config.yaml
crop_scale_min: 0.5
encoder_mlp_ratio: 2.67
encoder_qk_norm: false
fusion: "cross_attention"
decoder_activation: "gelu"
decoder_qk_norm: true
decoder_drop_path: 0.1
muon_scale: "match_rms_adamw"
l1_shrink: 0.003
steps: 17100
epochs: 21.5
Rows from block 8 of the image encoder, named by matrix and row number. Rows with one number belong to one attention dimension. Each number is 128 + 32 x the weight over the matrix's rms, rounded and kept within 0 to 255. All counts start at 0.
# v: attention query, key and value (stacked) (encoder.blocks.8.attn.qkv.weight, 480x160, the v third), inputs 0-159
# proj: attention output (encoder.blocks.8.attn.proj.weight, 160x160, transposed), outputs 0-159
v.121 [188 139  94 132 129 117 165 135  99 134 128 129 112  75 113 179 167 103  99 139 205 120  36 141  45 119 203 117 133 135 108 163 160 178 230 124 165 154 128 145 111  42  77 139 210 117 184 133 151 124 127 105  94 121  84 107 142 131 128 126  67 113 120 135 214 187 108 118 119 153 119 153 139 108 157  80  91 157 129 107 118 119 161 137 155 117 163  56  97 104 134 146 143 139 117 139  97  78 127 129 121 136 108 131 137 252  56 140 117 148 181 101 168 127 135 128  46 176 112 135 134 173  75 131 121 133 141 103 164 132 120 121 128 135 106 125 157 136 100 132 166 151 151 117 116 117 107 128  73  95  67 136 125 123 213 122 103 110 127  92]
proj.121 [133 126 122 132 131  83 118 146 129 128 135 106 136 146 149 158 134 139  71 163 167 127 155 187 121 127  79 164 126 128 140 137 100 114  82 141 134  86  19 127 197  77 177  89  96  73 108 148 130  76  42 204 109 118 124 112 137 130 118 119 164 113 148 170 142 124 114 166 108 120 180 145  89 120 110 137  90 110 124 128 127 129 108 133 143 133  64 161 191 171  87 140 136 125  34 128 148 111 152 116 127 121 171  90 109  91 150 126 139 146 105 133 154 114 131 114 164 180 124 118 209  92 126 110  90 117 130  64 102 102 146 155 171 178  98 108 130 136 159 132 187 107 129  88  98 128 159 148 118 184 170 153 130 125  82 159 130 187 114  93]
v.122 [157 156  94 255 125  75 108 162  61 107 126 127 126 122 134 181 196 139  90 132 130 121 172 117 127 154 115 174 103  86 158 129 104  43 102 105 142 153  56 127 109 107 104 108  94 163 101 120 152 135 123 123 116 104 190 130 107 149 158 191 105 120 205 130 104 131 127 133 132 147 161 126 107 160 160 134  96  80 153 155 108 128  99 126 140 137 122 150 139 155 196 148 142 155 107 129  84 222 124 114 141 153 164  63 101 173  91 118 110 137  86  75 135 137 139  97 183 132 115 131 126 120 109 150 128 128 112  35 133 158 130 158  75 170 127  44 159 121  81 154 160 174 160 121 123 151 144 113 107 149 107 102 228 149 115 125  89 141 102 121]
proj.122 [112  46 189 166 130  93  90 128  85 126 121 150 143 108 185  95 177 105 127 137  43 136 144 155 117 131 132 144 107 101 108 160 126 180 102 158 102 167 166 114 197 159  99 125 128 102 156 124 129 105  93 115 123 125 125 126 139 143  99 161 134 116 124 136  90  46 103 129 142 181  72 140 126 149 130 102 148 122  41 126 174  62 109 111 121 142 201 134 138 121 168 165 150  93 136 134 145 156 113 125 182  66 100  55 168 190 139 175  82 150 139 142  75 169 129  98  92  89 144 184 123 121  93 161  62  87 114 156 129 130 174 152 126 113 134 158 125 142 168 118 131 126 173 113  80  52 174 108  88 141 134 135 133 140 131 113 106 152 156 150]
v.123 [156  77  99 111 149 196 204 125 176 122 131 130 131  84 131  93 186  68 176 174 127  42 138 114 104 107 133 132 149 100 101 128  96 128  97 122 113  82 122  87  82 118 141 100 151  78 126 194 105  87 135 105 119 127 128 128 161 126 134 168 235 129 119 155  87  59 134 111 157 104  87 135 146  82 191 146 188 130 155 168 161 184 112 129  81  98  87 196 163 119 112 101 145 121 169 114 105 144  91 109 110 131  81 153 169 131 182 134 185 146 124 126 151 133 120  88 144 124 175 146 131 132  76 141 117  87 132  67  72 168  93 115 129 111 109 182 114 170 113 194  99  66 137 152 141 120  88 139 126 105 156 151 126 180 123 109 139 174 124 156]
proj.123 [ 54 112 133 115 147 150 108 119 110 181 123 109 178 127  89  99  81 148 158  59 152 140 139  53 226  37 167 125 145 173 140 130 171  81 171 133 121 112 196 151 162  92  91  96  75 139  72 101  98 108 160  93  93 240 123 154 122 158  87 114 115 168  91 142 138 119 130 148 109 137 155 113 175 124 113 137  94 171 141 132  85 106 125 140 102 136 164 143 129 108 129 167 133 114 172 127 152 129 169 207  62 113 182  66 135 101 156 115 109  86  85 122  86 124  66 121 113 185 123 159 131 113 154 146 156 177 130 128 128 113 171  97 130 168 101  88 103 128 140 198 132 224 129 140 132 105 117 165 127 110  74 132  85 126 131 125 120 110 168 153]
v.124 [171  72  80 137 120  82  98  96  80 130 125 132 110 119 204  95 122 152 175 140 129 125 171 172 193 114  88 249 157 119 119  61 128  87 120 133 113 160 125 135 221  98 173 182 126 107 114 133 131 119 118  95 161  80 129 170 136  84 154 128  80 102 143 143 115 121 104 121 119 120 117 137 141  88 103 107 151 130 136  94 146 134 180 156 132 128 167  86 107 110 137 128 121 138 127 119 170 179 145 154  83 191 141 150  80 101 142 178   0 115 147 125 156 106 127 153  77 128 164 131 152 125 137  60 140 140 149 115 128 154 134 200 133 124 130 126 108 125 127 114  76 168 155 168  47 150 154 100  99 162 105 196 159 123  57 150 146  72 131 147]
proj.124 [120 137 149 126  69 104 110 116 124 109 105 142 148 122 128 144 111  59 104 110 151 188 138 198 152 134 105 158 128  96 135 120 112 115 122 139 159 128 145 119  89 131 137 117 110 164 127 142 174 126  85 106 111 148 125  78 129 127 171 191 135 165 134 122 139 118 151 164 164 156 129 119 110 147 125 138 116 172  45  71  71  90 111  71 151 183 163 141 116 133 137 178 102  89  94 162 139 135 123 136 148 139 121 110 173 130  45  92 122 163 127 106 105 198 154 134 189  78 119 107  73 153  86 124 166 173 174 172  86 173 103 121 121  68 125 204 140 137 118  80 146  79 139 162 175  79 121 154  95  70 146 103 187 134 138 112 122 135 132  93]
v.125 [139 163 132  90  46 113 143 144  96 130  68 121 118 175 100 126 131 106 153 147 149 198 140  44 140 128 103 148 145 154 185  82 160 206 104 114 159 151 128 126 141 132 136 109 124 101 152 140 149 147  97 206 162  75 153 112 108 108 159  49  83 152 154 143 118  89 168  95 116 196 124 121 204 128 133  68  12 138 148  55 124 173 167 109 195 110 119  83 151 123 107 138 128 121  39 137 230 161 138 138  61   0  86  87 113 164 113 104 118 123  69 118  68 114 215  74  87 149 137  55 134  91 145 134  51 113 120 156 157 108 139 128 139 120 169 151 140  24 159 140 121  67  80  62 157 255 230 116 126 121 116 139 201 122  95 122 136 139 166 110]
proj.125 [121  79 123 128 138 170 116 156 141 154  56 148 123 149  79  84  65  76  52 137 118 125 100 211 113 164  17 130 190 105  75 124 151 102  76 115 129 137  45  96 151 143 195 140  69 128 169 180  56 124 131 127 134 137 109 122 149  94 149 137  46 132 107 130 121 124 137 169 164 105 158  88  98 233 195 129 138 179  85 225 160 157 168 120 141  67  80  94 130 188 106  55 179 144 111 157 112 169 146  73 109 101 147 164 119 113 193 175 124 148 171 124 109 170 114 152 144 136 144  66 131 125 105 140 163  64 109 145  59 125  86 129 166 123  78 224 171 171  50 151 135 155 135 166 104 110 105  94 205 137  84  23 128 113 125 117 172 190 147 225]
v.126 [120 120 109 248 141 138 101 187  64  53  88 104  75 145 147  88 131 113 103 123 119 165 105 135 134 121 212 129 137 196 200 206 129 152 156 180 209  48 127 131 119 145 122  61 127 156 146 204 197 130 195 141 145 123 128 190 152 117 197 135 132 196 117  87 110 128  82 137 113 114 142 118 103  88 104 102 156  70 143 149 139 110 152 110 132 116 148 113 179 117 151 128 121  92 113 149  31 129 158 151 169 135  98 181 137 136 107  69 201 125  65  73  99 142 164 165 212  86 189  93 133 124 126 135  68  74  67  81 101  80  59 128 119 143 110 134 206  91 126  81 148 106  77 143 118 157  83 129 114 100 141 112 133 143 122 128 102 146 117 121]
proj.126 [202  60  72  73 120 127 126 118 109 130 148 116  83 103 186 122 125 165 105 143 123  99 100 136 134  72 121 105  97 129 126 118 122 145 171 114  94  97  61 104 155 160 195 140 138  93 102 136 204 161 147 106 137 153  83 115 144  61 133 122 115 132 130 112 122  76 119  54 115 126 120 141 138 143 122 117 149 112 162 179  82 141 141 128  47  80 132 202 146 123 129 153 187 147 119 121 131 181 108  25 145 106 215 127 113 194 217 185 150  62 114 185  75 127 145  55  82 127 154 140 140 149  96 170 160 185 173 108 144 165 183 177 117 198  35 122  73 127 112  85 111 156 125  46 126 103 135  84 125 214  88 162 128 108 153 144 119 158 209 176]
v.127 [119 167 158 125 124 126 157 170 107 127 156  84 166  84 157 203 158 136  89 113 174 181  74 134 129 169 123 190 225 158 105 100 122 179 134 114 128 111 128  96 123 124  26 131 106 150  87 152  92 129 140  51 177  65 128 135  98 137 153  94 119  94 167 116 121 158 132 124 125 148 132 103 147 177 100 115 116 132 126 109 146 115 157 115  95 149 132 106  88  96 137 132 127 161 126 110  99 139 138 135 108 128 117  54 167 164 132 155  97 130 121 152 107 143  95 182 121 142 132 179  95 150  81 111 147 193 185 125 131 144 168 110 126 138 115 161 145 128 132  54 115 100 101 116 139 123 134 113 123 114 156 111  36  73 169 160 152 103 129 117]
proj.127 [145 145 138 101 153  87  88 138 116 103 166  55 178 114 159 125  93 135 175 169 108 142 179 138  78 162  70  96 123  54 137 114  76 160 133 118 224  81  50 136 110 157 152 116 170  28 105 160 126 103  75 133  96 145  77 165 119 129 116 169 147 153 178 151 125 135 124 144 133 125 169 138 149 148 174 122  70 145 126  81 114 125 125 106 161 120  99 142 194 172 112 139 132 175 163 177 139 106  92 121 134 117 137 146 125 118  14 161 119 122 184 133 200 111 133  92 154 197 102  95 109 132 158 164 112 125 122 122  67 113 126 132  95 156 173  88 122 111 182 148 158 121  59 150 144 157 113 124 139 168 154 123 102 150 133  50 111 128  96 103]
v.128 [109 126 124 156 111 113 157 146 129 133 137 188 110 128 171 131 139 129 159 120 157  83 150 123 126 147 134  87 150 108  94 115 108 134 132 150 123 136 158 137 147 129 142 180  89 127 126 111 102 145 131 124 150 187 149  71 132 136 140 155 174 111 190 171  11 121 158  69 137 107 103  92  72 133 135 172 133 176 115 143 166 125 153 129 207 126 151 113  84 143 122 127 156 179 101 137 111 116  99 108  79 150 128 133 156 129  95 156 101 166 109  77 165 102  98 115 129 114 127 122 136 133  88 169  95  56 182 135 110 107  89  86 100 148 148 105 162 131  97 102 128 114 168  47 101 195 137 170 132 113 138 137 155 119 118  91 134 133  24 128]
proj.128 [141 128 130 162 145 109 135  99 124 112  96 193 112  88 129 159  82 215  92 150 173 119  93 160  71  50 170 111 154 131 101 189 101 144 174  96 101  40 154 183 126 166 146 144 132 142  89 159 130 135 132 148  61 137 117 177 124 126 134 132  80 170  92 135 141 132 132 159 133  98 154 124 118 106 139 121 115  94 113 119 201 126 114 153 152 145 121  95 128  67  85 132 107  73 128 192 130 112 150 105 123 118 147 126  93 193 147  39 167  95 168 101 135 198 207 136 123 118 138 169 147 101 126 136  97 134 110 145 109 166 175 152 117  24 145 111 131 159  87 121 127 162 106 138 183 130 135  94 122 134 166  96 135 100 118  96 118 102 150 119]
v.129 [148 103 180 107 124  72 164  46 139  90 154 118  87 130  29 188 173 100 100 127 134  80 168 101 128 157 111 134 116 194 103 128 136 125 125 137  94 149 135 118 142 139 119 150 143 128 117  89 126 163 105 129 140 111 157 115 219 114 196 128 108 121 104 194 115 176 136 153 106 201 215 146 122 135 114 135 115 126 136 143 105  83 128 125 157 146 113 126  93 118 201 124 121 117 146 149 128 112 126  97 149 129 110 143 126 150 126 123 113  57  84 130 134 137 159 115 173 103 193  60 118  13 146  87  67 110  52 159 187 111 121 135 118 120 124  90 185 117 186 133  58 121 200 125  66  79 157 178 140 168 143 115 133  72 114 107 115 124 218 159]
proj.129 [175 184 121 127 150 129 102 201 174 117 176  51 131 113 136  81 122 190 135 111 151  63  94 159 207 104 143 195 130  93 120 189  71 110 104 152 125 124 132 142 161 123 163 115 120 142 178 110 132 120 170  94 122 125 120  72 130 129  43 126 139 129  91 161 210  58 116 103  35  93  65 107 144 166  94 107 120 107 129  84 135 109 122 150  57  78 144 129 149 125  85 175 100 181 121 112 174 179 160 150 130 143  81 106 195 124 129 121 124 145 143 164 109 113 104  90  84 102 114  94 127 177 109 149 153 162 167 120 164 227 109  27 122 148 137 150 103  96 145 116 188 106 104 130 138 133 104 192 108 148 158 156 134 173 118  95  86  78 143 146]
v.130 [130 127 159 143 121 111 118  51 126 142 164 109  63 154 154 124 147  91 109 142 217  91 150 144 136 124 145 149 151 106  98 118 120 151 153 116  90 104 120  74 104 115 151 146 136 127 130 111 124 141  68 136 152 179 155 135 117  99 132  79 127 120 140  93  82 136 114 143 123 119 140 126 121 138 113 161 128 151 125 227 131 114 144 110 133 136 139 123 104 134 127  85 127 125 154 143 140  91 118 125  70 191 118  69 164 133 129 134 103 148 112 159 173 107  73 130 117 113 152 144 147 166 102 150 161  76 202 140 144 135 127 122 132 105  99  88 166  46 135 193 113 137 131 123 151 130  99 116 149 133 125 118 147 121 156  95  66 128 142 145]
proj.130 [131 176 101  84 148 136 131 108 102 112 157  82 113 127 135 159 119 125 132 138  80 122 152 102 159 124 135 133 115 138 146 170 125 127 126 167 201 133  66 161 189  84 106 116  79 139 130 159 122 119 176 149 120  99 126  97  48 168 126 114  74 169 104 197 172 115 133  97 131 100 127 118 137 118 135 107 126 104 107 122 142 164 128 132 131 190  90 128 112 115 103 131 161 148 134 148 133 163 136 115 150 141  64 164 121 158 110 100 189  63 116 157 157 145 167 131  67  92 122 159  69  98 156 107 140 147 119 106 127 198 125 128 126 194 195 130 124 156 184  29 142 124 128 145  36 141 197 126 117 108 179 116 126 131  72 136  87  41  92 153]
v.131 [ 87 138 141 158 142 132 100 144 136 161 132 108 120 139 157 144 134 123 107 168 153 143 143 141 150 172 155  81 146 100  97 150  89 118 111 113  88  85 172  94 197 132 137 126 152 140 118 124 129 148 115 128 145 142 124 111 124 100 123 138 151 104 162  84 102 110 120 141 134  77 130 122  97 131 119 147 110 107 128 203  99 129  87 110 111 118 120 108 143 124 157 141 164 104  85 100 117  79 145 110 132 141 110 133 126 121  86  91  98 149 114 109 129 116  78  97 101 101 123 177 161 145 122 168 132 118 199 134 170 142 118 142 128 113 174  93 155 132 125 172 155 132 155 138 115 134 139 144 128 141 162  77 171 113 129  94  90 127 113 116]
proj.131 [130 135 121 131 141 126 145 108 103 119 119 126 126 141 158 160  91 129 127 134 141 114 118 128 120 120 113 132 124 155 133 149 142 129 135 153 179 132 120 128 141 110  69 139 171 119 104 138 160 110 154 141  93 111 107 142  87 126 179  76  94 151 116 133 154 157 159 128 169  96  97 100 149 135 149 114  63 135 150  73 163 135 132 126 138 233  93 102 114 117 122 100 161 126 127 115 155  96 122 128 168 128 130 127 129 162  87  89 153  44 119 142 125 143 158 120 102 132 168 125  82  53  92 120 136 177 102  93 119 135 156 135 131 118 104 107 118 141 143 125 132 117 124 145 148 186 143 138 135 133 189 111 119 113 126 121 112 105 148 190]
v.132 [137 116 132 174 131 184 128 131  99 170 137 104 155 163 107 177 117 129 178 194 124 157  74 132  85  95 131 215  59 127 161 151 131 120 107 167 199  95 105 136 104 133 159 130 192 122 137  95 111 143 128 141 104 131 144 128 124 148  81 205 108 120 113  49  53 120 134 162 121 145  45 113  90 128 128  83 184  92 126 179 144 128 134  77 122 152 118 190 127 122  90 111  75  87 154 123 124 150 161 140  91 151 134  68 151 126 126  73 145 143 118 172 155 130 175 133 142 117  72 155 115 133 132 121 172 127 129 128 157  83  58 123 198 134  59 145 142  51  46 110 114 144 154 144 160 134 115 108 143 126 151 177 132  99 135 114  81  79 146 110]
proj.132 [149 116  96 124 132 108 110 171 127  79 123 122 126 135 102 124 126 111 126  90  70 145 152 120 180 137  93  85 129 133 129  68 149 107 131  83  99 127 133 135 157 140 126 138 129 146 137 125 174 121 122 157 134 148  54  61  67 156 100 110 142 173 124 191 126 105  81 154 127  69 175 162 127  68 100 140 153 191 135 154 161 154 128  92 167 130 146  89 190 123 142 154 184 145 139  74 123 151 113 110  92 117 137 123 122 120 142 120 188 116 148  37 170 136 162  85  86  17  70 109 129 176 140 139  81 136 173 135 136 156 153 124  86  98 131 108 138 215 159  62 129 113 140 133 126 126 157 163 141 165 123 146 139  79 132 186 152 132 129 186]
v.133 [101 161 135 142 138 170 108 166  80 129 152 121 136 140 175 191  96 136 139 123 112  44  98 153 149 116 152 187 136 138 108 132 129 143 126 122 103 132 110 101 203 125 119 115 158 170 170 152 158 115 136 138  98  96 181 118 121  75 203 121 173 137 102 127 117 129  33 125 143 126 129 131 132 118  79 127 116 128 193 131 130 155 177 129 133  86 117 117 112 148  62 143 152  79 141 108 112 130  68 114 144 127 116 140 131  91 101 151 143 136 117 166  64  95 131 128 117 137 154 108 124 102 128 135 142 133 117 139 115 169 152  83 136 101 103 126 138 144 127  41 135 149 139 109 172  96 125 108 124 132 123 133 107 128 133 146 121 135  94 120]
proj.133 [151 142 113  71 159 128 169 117  94 134 125 181 107  99  82  70 145 132 148 124 176 155 126 106 135 172 146  87  96 146 170 128  91 152  99 135  75 161 128  72 130 133 135 150 132 123 159 120  96 120 160 131 130 117  95 131 134 126 135 149 107 102 122  99 129 118 126 143 128 116 113 156 130  93 137 143 169 135 120 112 148 122 186 126 138 122 172 127 108  73  86 134  60 176 146 100 127  73 160 142 136 151 163 109 101 206 129 157 129 102 182 133 135  97 109 175 121 255 144 118  99  83 122  98 106 129 128 129 157 124  98 158 145 173  94 111 119 165 154 171 121 146  79 143 126 112 132 123 180  52  99 111 127 108 131 117 163 130 132  94]
v.134 [138 111 141 102 107  94 195 157 138 130  86 114 155 105 103 115 127 117 126 110  69 129  65 126 109 148 124  88 169 123 109 119 174  48 103 117 134 120 197 137 158 100 124 122  82 137 105 136 138 119 132 143 119 105 160 172  96 137 127 190 152 135  61 240 151 134 134  80 125 128 129 163 112  97 154 202 129  92 124 131 122 108  81 152 113 141 162 144 134  39 209 146 140 162 133 123 141 115  91 118 139 137 168 128 124 145  77 113 184 116 147 137 128 194 146 148  68 127  76 127 119  41  65  88  52 118 122 182 121 111 115  87 126 186 254 101 142 137 117 146 124 118 131 133 118 150 164 171 160 144 132 126 163 131 130 132 181 130 141 172]
proj.134 [126 154 147 112 144 138 121 141 176 119 124 142 126 150 134 141 117 121 116  86 121 130  62 104 127 147 107 144 104 138  78 117 155  88 148 128 132 234 151 109  74 167 119 137 132  92  61  86  82 129  87 107 143 144  99  86 172 108 121  98 114 114 123 130 102 152 140 168  66  81 123 127 120 187 155 121 100 127 115 105 115 122 165 196 122  59  53 134 172 154 137 144 122 119 153 100 107 150 158 194 180 160  93 122 146 149 146 147 110 213 132 184  67  94 120 119 231 124 141  76 107 110 149 136 137 129  82 145 186 166 134 130 131  36 100 125 101 106 136 140 116 103 208 153 202 119  99 192  95 137  91 110 113 174 150 121 133 123 124 155]
v.135 [107 103 126 124 148  73 115  60 184 139 135 154 112 134 189  72 159 141 107 108 129 155 173 134 218 156 115  64 135 125 127 128 127 113 106 176 100 169 142 143 116 145  63 109 100 146 125 106 153 118 166 132 190 112  95 146 137 150 134 134 144 130 187 167 197 140  82  86  82 100 110 150 132 112 128  84 115 140 196 126  66 168 101 136  76 134 150  88 217 145  71 130  71 155 105 103 138 202 115  96 167 110 134 127 101 179 106 117 123 160 112 108 126 103 108  90  88 113 128 119 130  88 130 151 139 177 159 146 170 141 198 161 135  75 143 117  89 194 141 109 121 160 114 142  70  99 125 104  95 127 131  77 127 187 139  93 193 130 104 133]
proj.135 [ 94 154 146 144  91 119 150  99  66 129 138 169 137 129 112 182 126 115 134  84 138 142 102 121  64 115 138 132 148  71 121 175 119 183 116 128 168 105 117 137 101 113 112 122 139 123 112 114 141 137 102 167 132  66 168 137 146 160 124 142 137 125 103 120 108 209 167 117 130 153 164 112 141 210 123 148  85 134 119 102  91 138 141 126 164 128 108 110  40 118 131 137 164 159 110  66 155 100 138 132 123  89 129 171 159  71 144 125 108  59 127 144  86  67 127 164 101 190 190 170 112 132  80 104 172 146 127 126 115 127 122 137 137 200 134 167 128  80  94 146 207 123 158  82 111 127 118 103 131 110 139 138  94 145  99 120 105 164 126 162]
v.136 [152 119 188 128 117 100 114 140 126 122 122 152 100 156  70 105 144 129 146 129 146 144 156  96 181 146 113  82 183 103 111 106 118 130  77 139  91 137 140 127 127 154  81 120  54 152 130 103 101 120  92 140 200 188 118 136 121 144 105 134 163 129 158 102 120 133 162  89 133 106 133 129 120 154 156 170  92  96  59 172 143 135  85 172 115 120 100 114 138  84 211 133 121 128 105 123 119 134 146 123 114  77 133  95 117 145 142 120 101 132 110 137 126 175 116 129 138 135 127 135 128 124 126 129 131  84 126 144 127 135  98 165  64 153 188 121 135 129 146 199 156  94 135 109 100  86 167 174 129 128 147 101 112  91 120 129 142 132 207 141]
proj.136 [109 141 136 123 161 121 138  65 130 135 127 104 114 167 127 164 101 140 120 141 103  54 135 163  92 113 178 200 137  87 124 180 150 110 115 131 187 127 121 165 166 141 118 134 136 106 128 165 152 119 134 140  53 100 181 125  98 122 134 132  99 121 146 157 140 126 131 115 131 136 119  98 130 133 119 128  90 156 152 103 130 111  96 157 131 122  79 161 121 157 111 149 172 144 144 143 134 154 115 125 133 124 124 156 153 129 102 124 117  64  79 181 140 104 142 124 126  73 141 161 133  87 110 117 150 120 102 142 157 149 158  80 122 112 112 142 128 102 111 115 100 123 130 137 147 127  88 165  97 136 135 123 150 162 100  97 114 108 113 157]
v.137 [160 127 116 134 135 134 127 131 108 144  95 127 158 128 100 135  83 132 109 105 163 191 133 173 126 131 141 166  62  95 172 103 137 139 194 115 154 153  94 126 154 124  77 105 177  75 174 160 252 122 113  83  70 141 118 227  76 132 121 137 153 151 129  77 129  24 103  98  79 139 114 125 156 129 160 134 160 102 133 166 159 141 176 123 116 181 173 129  87  11  86 122 119 129 136  76 224 130 125 106 160 140 121 125 133 182  38 113 203 145 177 131 147 112 151 105  53 138  74 132 142 169 153  91 227 151 229  75 148 103 129 108 146 128  67 162  87  80 115 132  94 161  26 120 214 107  87  37  49 188 131 205 100 159 131 102 230 129  78  84]
proj.137 [105 104 188 107  98 117 183  78  90  88 149 136  82 143  75 117 188  73  80 178  64 221  98  48 192 182  50  88 108 233 124  97 124 152 127 134 133 191 121 114 177 140 127 139 148 117 156 161  96 123 124 175 148 157 145 115 149 233 127  61 129 140 154 113 106 146 142  94 114 103 155  98 132 174 148 146 116 120  47 129 120 142  86  95 105 107  97 147 133 228 212 196 142 158 131 105   0 152 135 132 136  88  77 118 137 137  97 214 147 136 115 163 147  38  90 124 108 107 136 130  69  90 199  94 146 150  94 146 132  82  70 187 212 174 130  92 177 111 135 140 182  58 215 105 147  97 229  90 142  72  57 125 138 100 134 196  57 116 123 117]
v.138 [152 107 140  83  35 133 131 122 149  78 132  88 133  94 121 106 118 128  94  75  44 131 129 130 102 140 124  78 156 126 125 133 131 132 134 101 115  68 185 112 150 133 124 136 118 214 107 145 149 104  94 120 147 127 145 177 138 112 107  80 184 110 159 239 223 140 121  83 106 100 158 122 137 122 105 160 137  84 183 119 118 110  92 134 148 117 122 119 162 107 152 142 105 145 128 137 182 162  99 172  98 144 153  88 120 131 156 142  77 125 130 166  57 104 107 107  70  97 172 137 133  84 117 143   7  88 106 185 169 141 127 194 111 136 251  83 112 249 141 153 190 134 138 145  91 117 154 140 139 141 120  66 114 215 108 125 146 118 169 178]
proj.138 [ 86 213 161  82 123 139 154  87 145 161 164 105 154  92 131 132  93 147 127  86 150 130 129  99  69 210 180 136 119 108 118 109 118  80  88 160 135 170  87  68  80 123  78 140 116  88  94 111 117 141 126 145 131 127 127 137 131  87 169 151 122 129 117 140 134  68 128 145  95 179 106 113 134 208 137 144  78  82 158 127 123 149 141 152 102  64  59 127  89 136 126 135 131 145 132 129 131  40 143 205 164 143 112 141  84 160 115 136 137 118 166 165  96 135 115 152 187 226 161  97 105 172 133 178 122 108 107 117 130  73 182 120 114 177 130 147  92 130 144 139 111  94 134 101 149 151 102 159 117 194 124 109 160 133  94 130 125 146 118 129]
v.139 [165  93 121 121 151 105 143 137 115 108 125 144 126 155  53 120 137 126  96 148 125 228 147  78  97 129 108 145  95 123 130 136 162 145 123 122 125 146 129 142 135 119 139 134 103  82 125 119 104 141 134 108 142 135  76  70 116 158 132 140  51 124  90  94 110 129 221 225 137 179 185 113 113 227 187 142 124 102  61 128 224  93 113  98 143 127  57 177 121 101 182 134 162 127 147 125 122 131 196 153 139  55  59 165  65 121 142 118 121 129  78 113 141 148 146 129 200 175 125  99 182 127 154  73 139  77  65 117  60 152  73 154 105 152 131 184 110 116 129 125 143  84 151 184 114  82 148 147 129 155 147 187 124  14  94 125 127 113 161 167]
proj.139 [167 108 121 145 139 130  59 163 159 153 101  35 182 144 129 141 151 130 126 173  96  57 143 201 123 118 128 181 184 130 116 102 158 128 134 129  99 107 173 120 180 121 134 154 128 122 171 138 168  82 125 100 115 161 190 140 143 107  98 115  99 140 173 114 130 116 122 130  87 161 101 142 133  93 119 110 168 129 136 101 154  67  65 107 101 130 131 119 176 132 161 125 143 132 128 183 137 221 120 120  76 140 130 117 172 106 120 148 136 152  77  91 128 109 115  62 152  10 137 139 181 111 109 165 160 155 177 124 185 102 156  63 129  47  77 113 130  45 112 110  98 114  87 167 133 148 101 127 114 150 108 155 156 190 149 145 126 109 146  91]
v.140 [118  98 127 128 140 115  66  99 169 146 144 189  69 128 106 145 141 132 142 112 107  82 186 120 143 139 143  78 160 136 141 169 142 178 126 129 161 126 114 126 128 124 129 134 118 117  75 150 129 136 102 113 171 191 134 134 187 105 157  74 140  98 161 134 122 121 134 149 137 141 175 112 135 144 143 183 104  85 105 127 132 122 182 137 160 127 114 111 124 156 179 132 127 134 107 114 121 115 144 135 129  85 102  96 128 110  85 112 113 119 105 110 114  94 132 101 142  94 166  99 154 131 164 141 149  87  65 130 155 138 136 202  98 108 199 124  78 145 117 118 126  78 126 102  81 127 114 118 128 124  90 115 115 108 119 154 146 163 118 139]
proj.140 [140 144 131 146 113 119 122 114 113 127 150  67 123 107 103  93 101 174 120 102 148 117 147 151 150 145 154 124 125 119 147 187  84 113  70 148 110 129 105 154 169 162 151 115 161 125 179 144 133 113 169 145  92 116 135 153 127 140 141 139 127 141 114 142 119 136 130 127 117 141 100 110 151 130 112 127 112 108 125  88 143 132  83 113  95 155 128 106  87  99 105 119  94 199 181 143 136 120 145 133 127  94 163 145 176 157 121  80 142  72 107 131 141 165  83 138  79 170 167 128 138 127  63  89 113 150 173 142 169  87 140  78 133 168 116 130 126 132 132  93 133 127 131 146 169 102 121 143 118 139 129 104 164 122 184  86 113  82 167 145]
v.141 [121  87  74 155 129 123 118 157 122 132 118 122 135 131 128 179 144 131 102 162 111 138 213 136 145 138 131  84 161 135 128 203  98 140  78 112 168 123 171 132 115  93 115 162 129  77 119 118 122 188 175 101 143 108 143 124 140 131 131 146 130 116 131 130 119  95 160 158 106 154 141 131 122  65 110 123 148 113 177 149 135 126 105 117 140 145 122 137 157 112 136 133 146 120 139 103  80 121 191  85 128 103  65 152 129 143  85  69 144 117 153 136 125 149  96 129 152 120  94 146 141 178 112 152  92 104 124 132 156 154 110 141 127 136 185  58 119 154 141  48 138 137 128 102  73 150 161 137 109 119 116 107 180 112 174 121 121 102 110 122]
proj.141 [142 115 137 163 119 141 146 138 138  61 113 125 157  90 103 121 108 104 132  82 156  77  96 160  81 122  87 118 112 134 150 172 118 121 100 130 105 157 190 126 160 133 119 144 152 148  67 120 149  94 148 113 119 127 101 158 135 119 140  97 112 113  78 136 110 146 131 138 118  54  98 103 150 163 172 119  99 141 104  82 185 147 159 139 147 123 124  87 108  85 140 113 139 104 130 120 140 112 101 127 160 158 155 108 188 154 111 114 131 118  93 113 142 129 119 120 136 146 151 145 169 111 113 119 136 203 101  91 126 134 168 151 130  51 106 129  83 129 122 153 151 119 186 141 154 135 121 139 132 153 173 146 125 129 119 108 180  90 220 171]
v.142 [174 123 114 106 132  99 127 150  90 128 118 188 120 129 116 156 100 109 130  47 134  72 121 104 122 118 117 139 170  93 106 113  78 193 150  82 138 125 115 135 120 117 157  88  90 132  96 114 151 168  58 113 173 151 113  95 168 175 142  63 132 131  78 135 118  77 181 159 124 176 148  88 161 129 144 170 138 130 144 141 122 119 187 139 190 130 126 125  71 135 146 124 173 113 102 116 147 109  91 198 111  71  66 119 130 143  83 185 135 129 160 147 170 108 188 137 143 206 143 138 153 201 120 134 104  88 117 101  71 147 109 127 102 114 101 135  77 125 119  99 141 105 129 134 178 139 140 123 123 147 191 203 118 154 136 134 183  93 127 119]
proj.142 [ 60 101 173 131 151 161 113 119 151 120  99 124 117 101 101 124 135 116 100 171 149 111 146 176 114  91 139 154 125 224 117 178 127 126  95  87 121 140 126  37 176 144 174  99 112 108 184 183 112 121 160 147 116 130 178 124 123 161 120 135 121 154 160 121 159  57 128 111 141 125 137  87 137 122 112 137 128  89  92  96 165 126 126 144 103 105 153 170 122 154 115 147 121 133 174 200  58 126  98  84 118 149 119 148 143 168 139 149 119 152  80 127  97 129  56 170 136 144 142 133 207 136 172 134 127  76  96 147 185 127  89 127 118 160 198 149 128 113  84 126 128 120 160 147 110 132 116 103 112  71 102  98 109 127 150 116 160  63 140 113]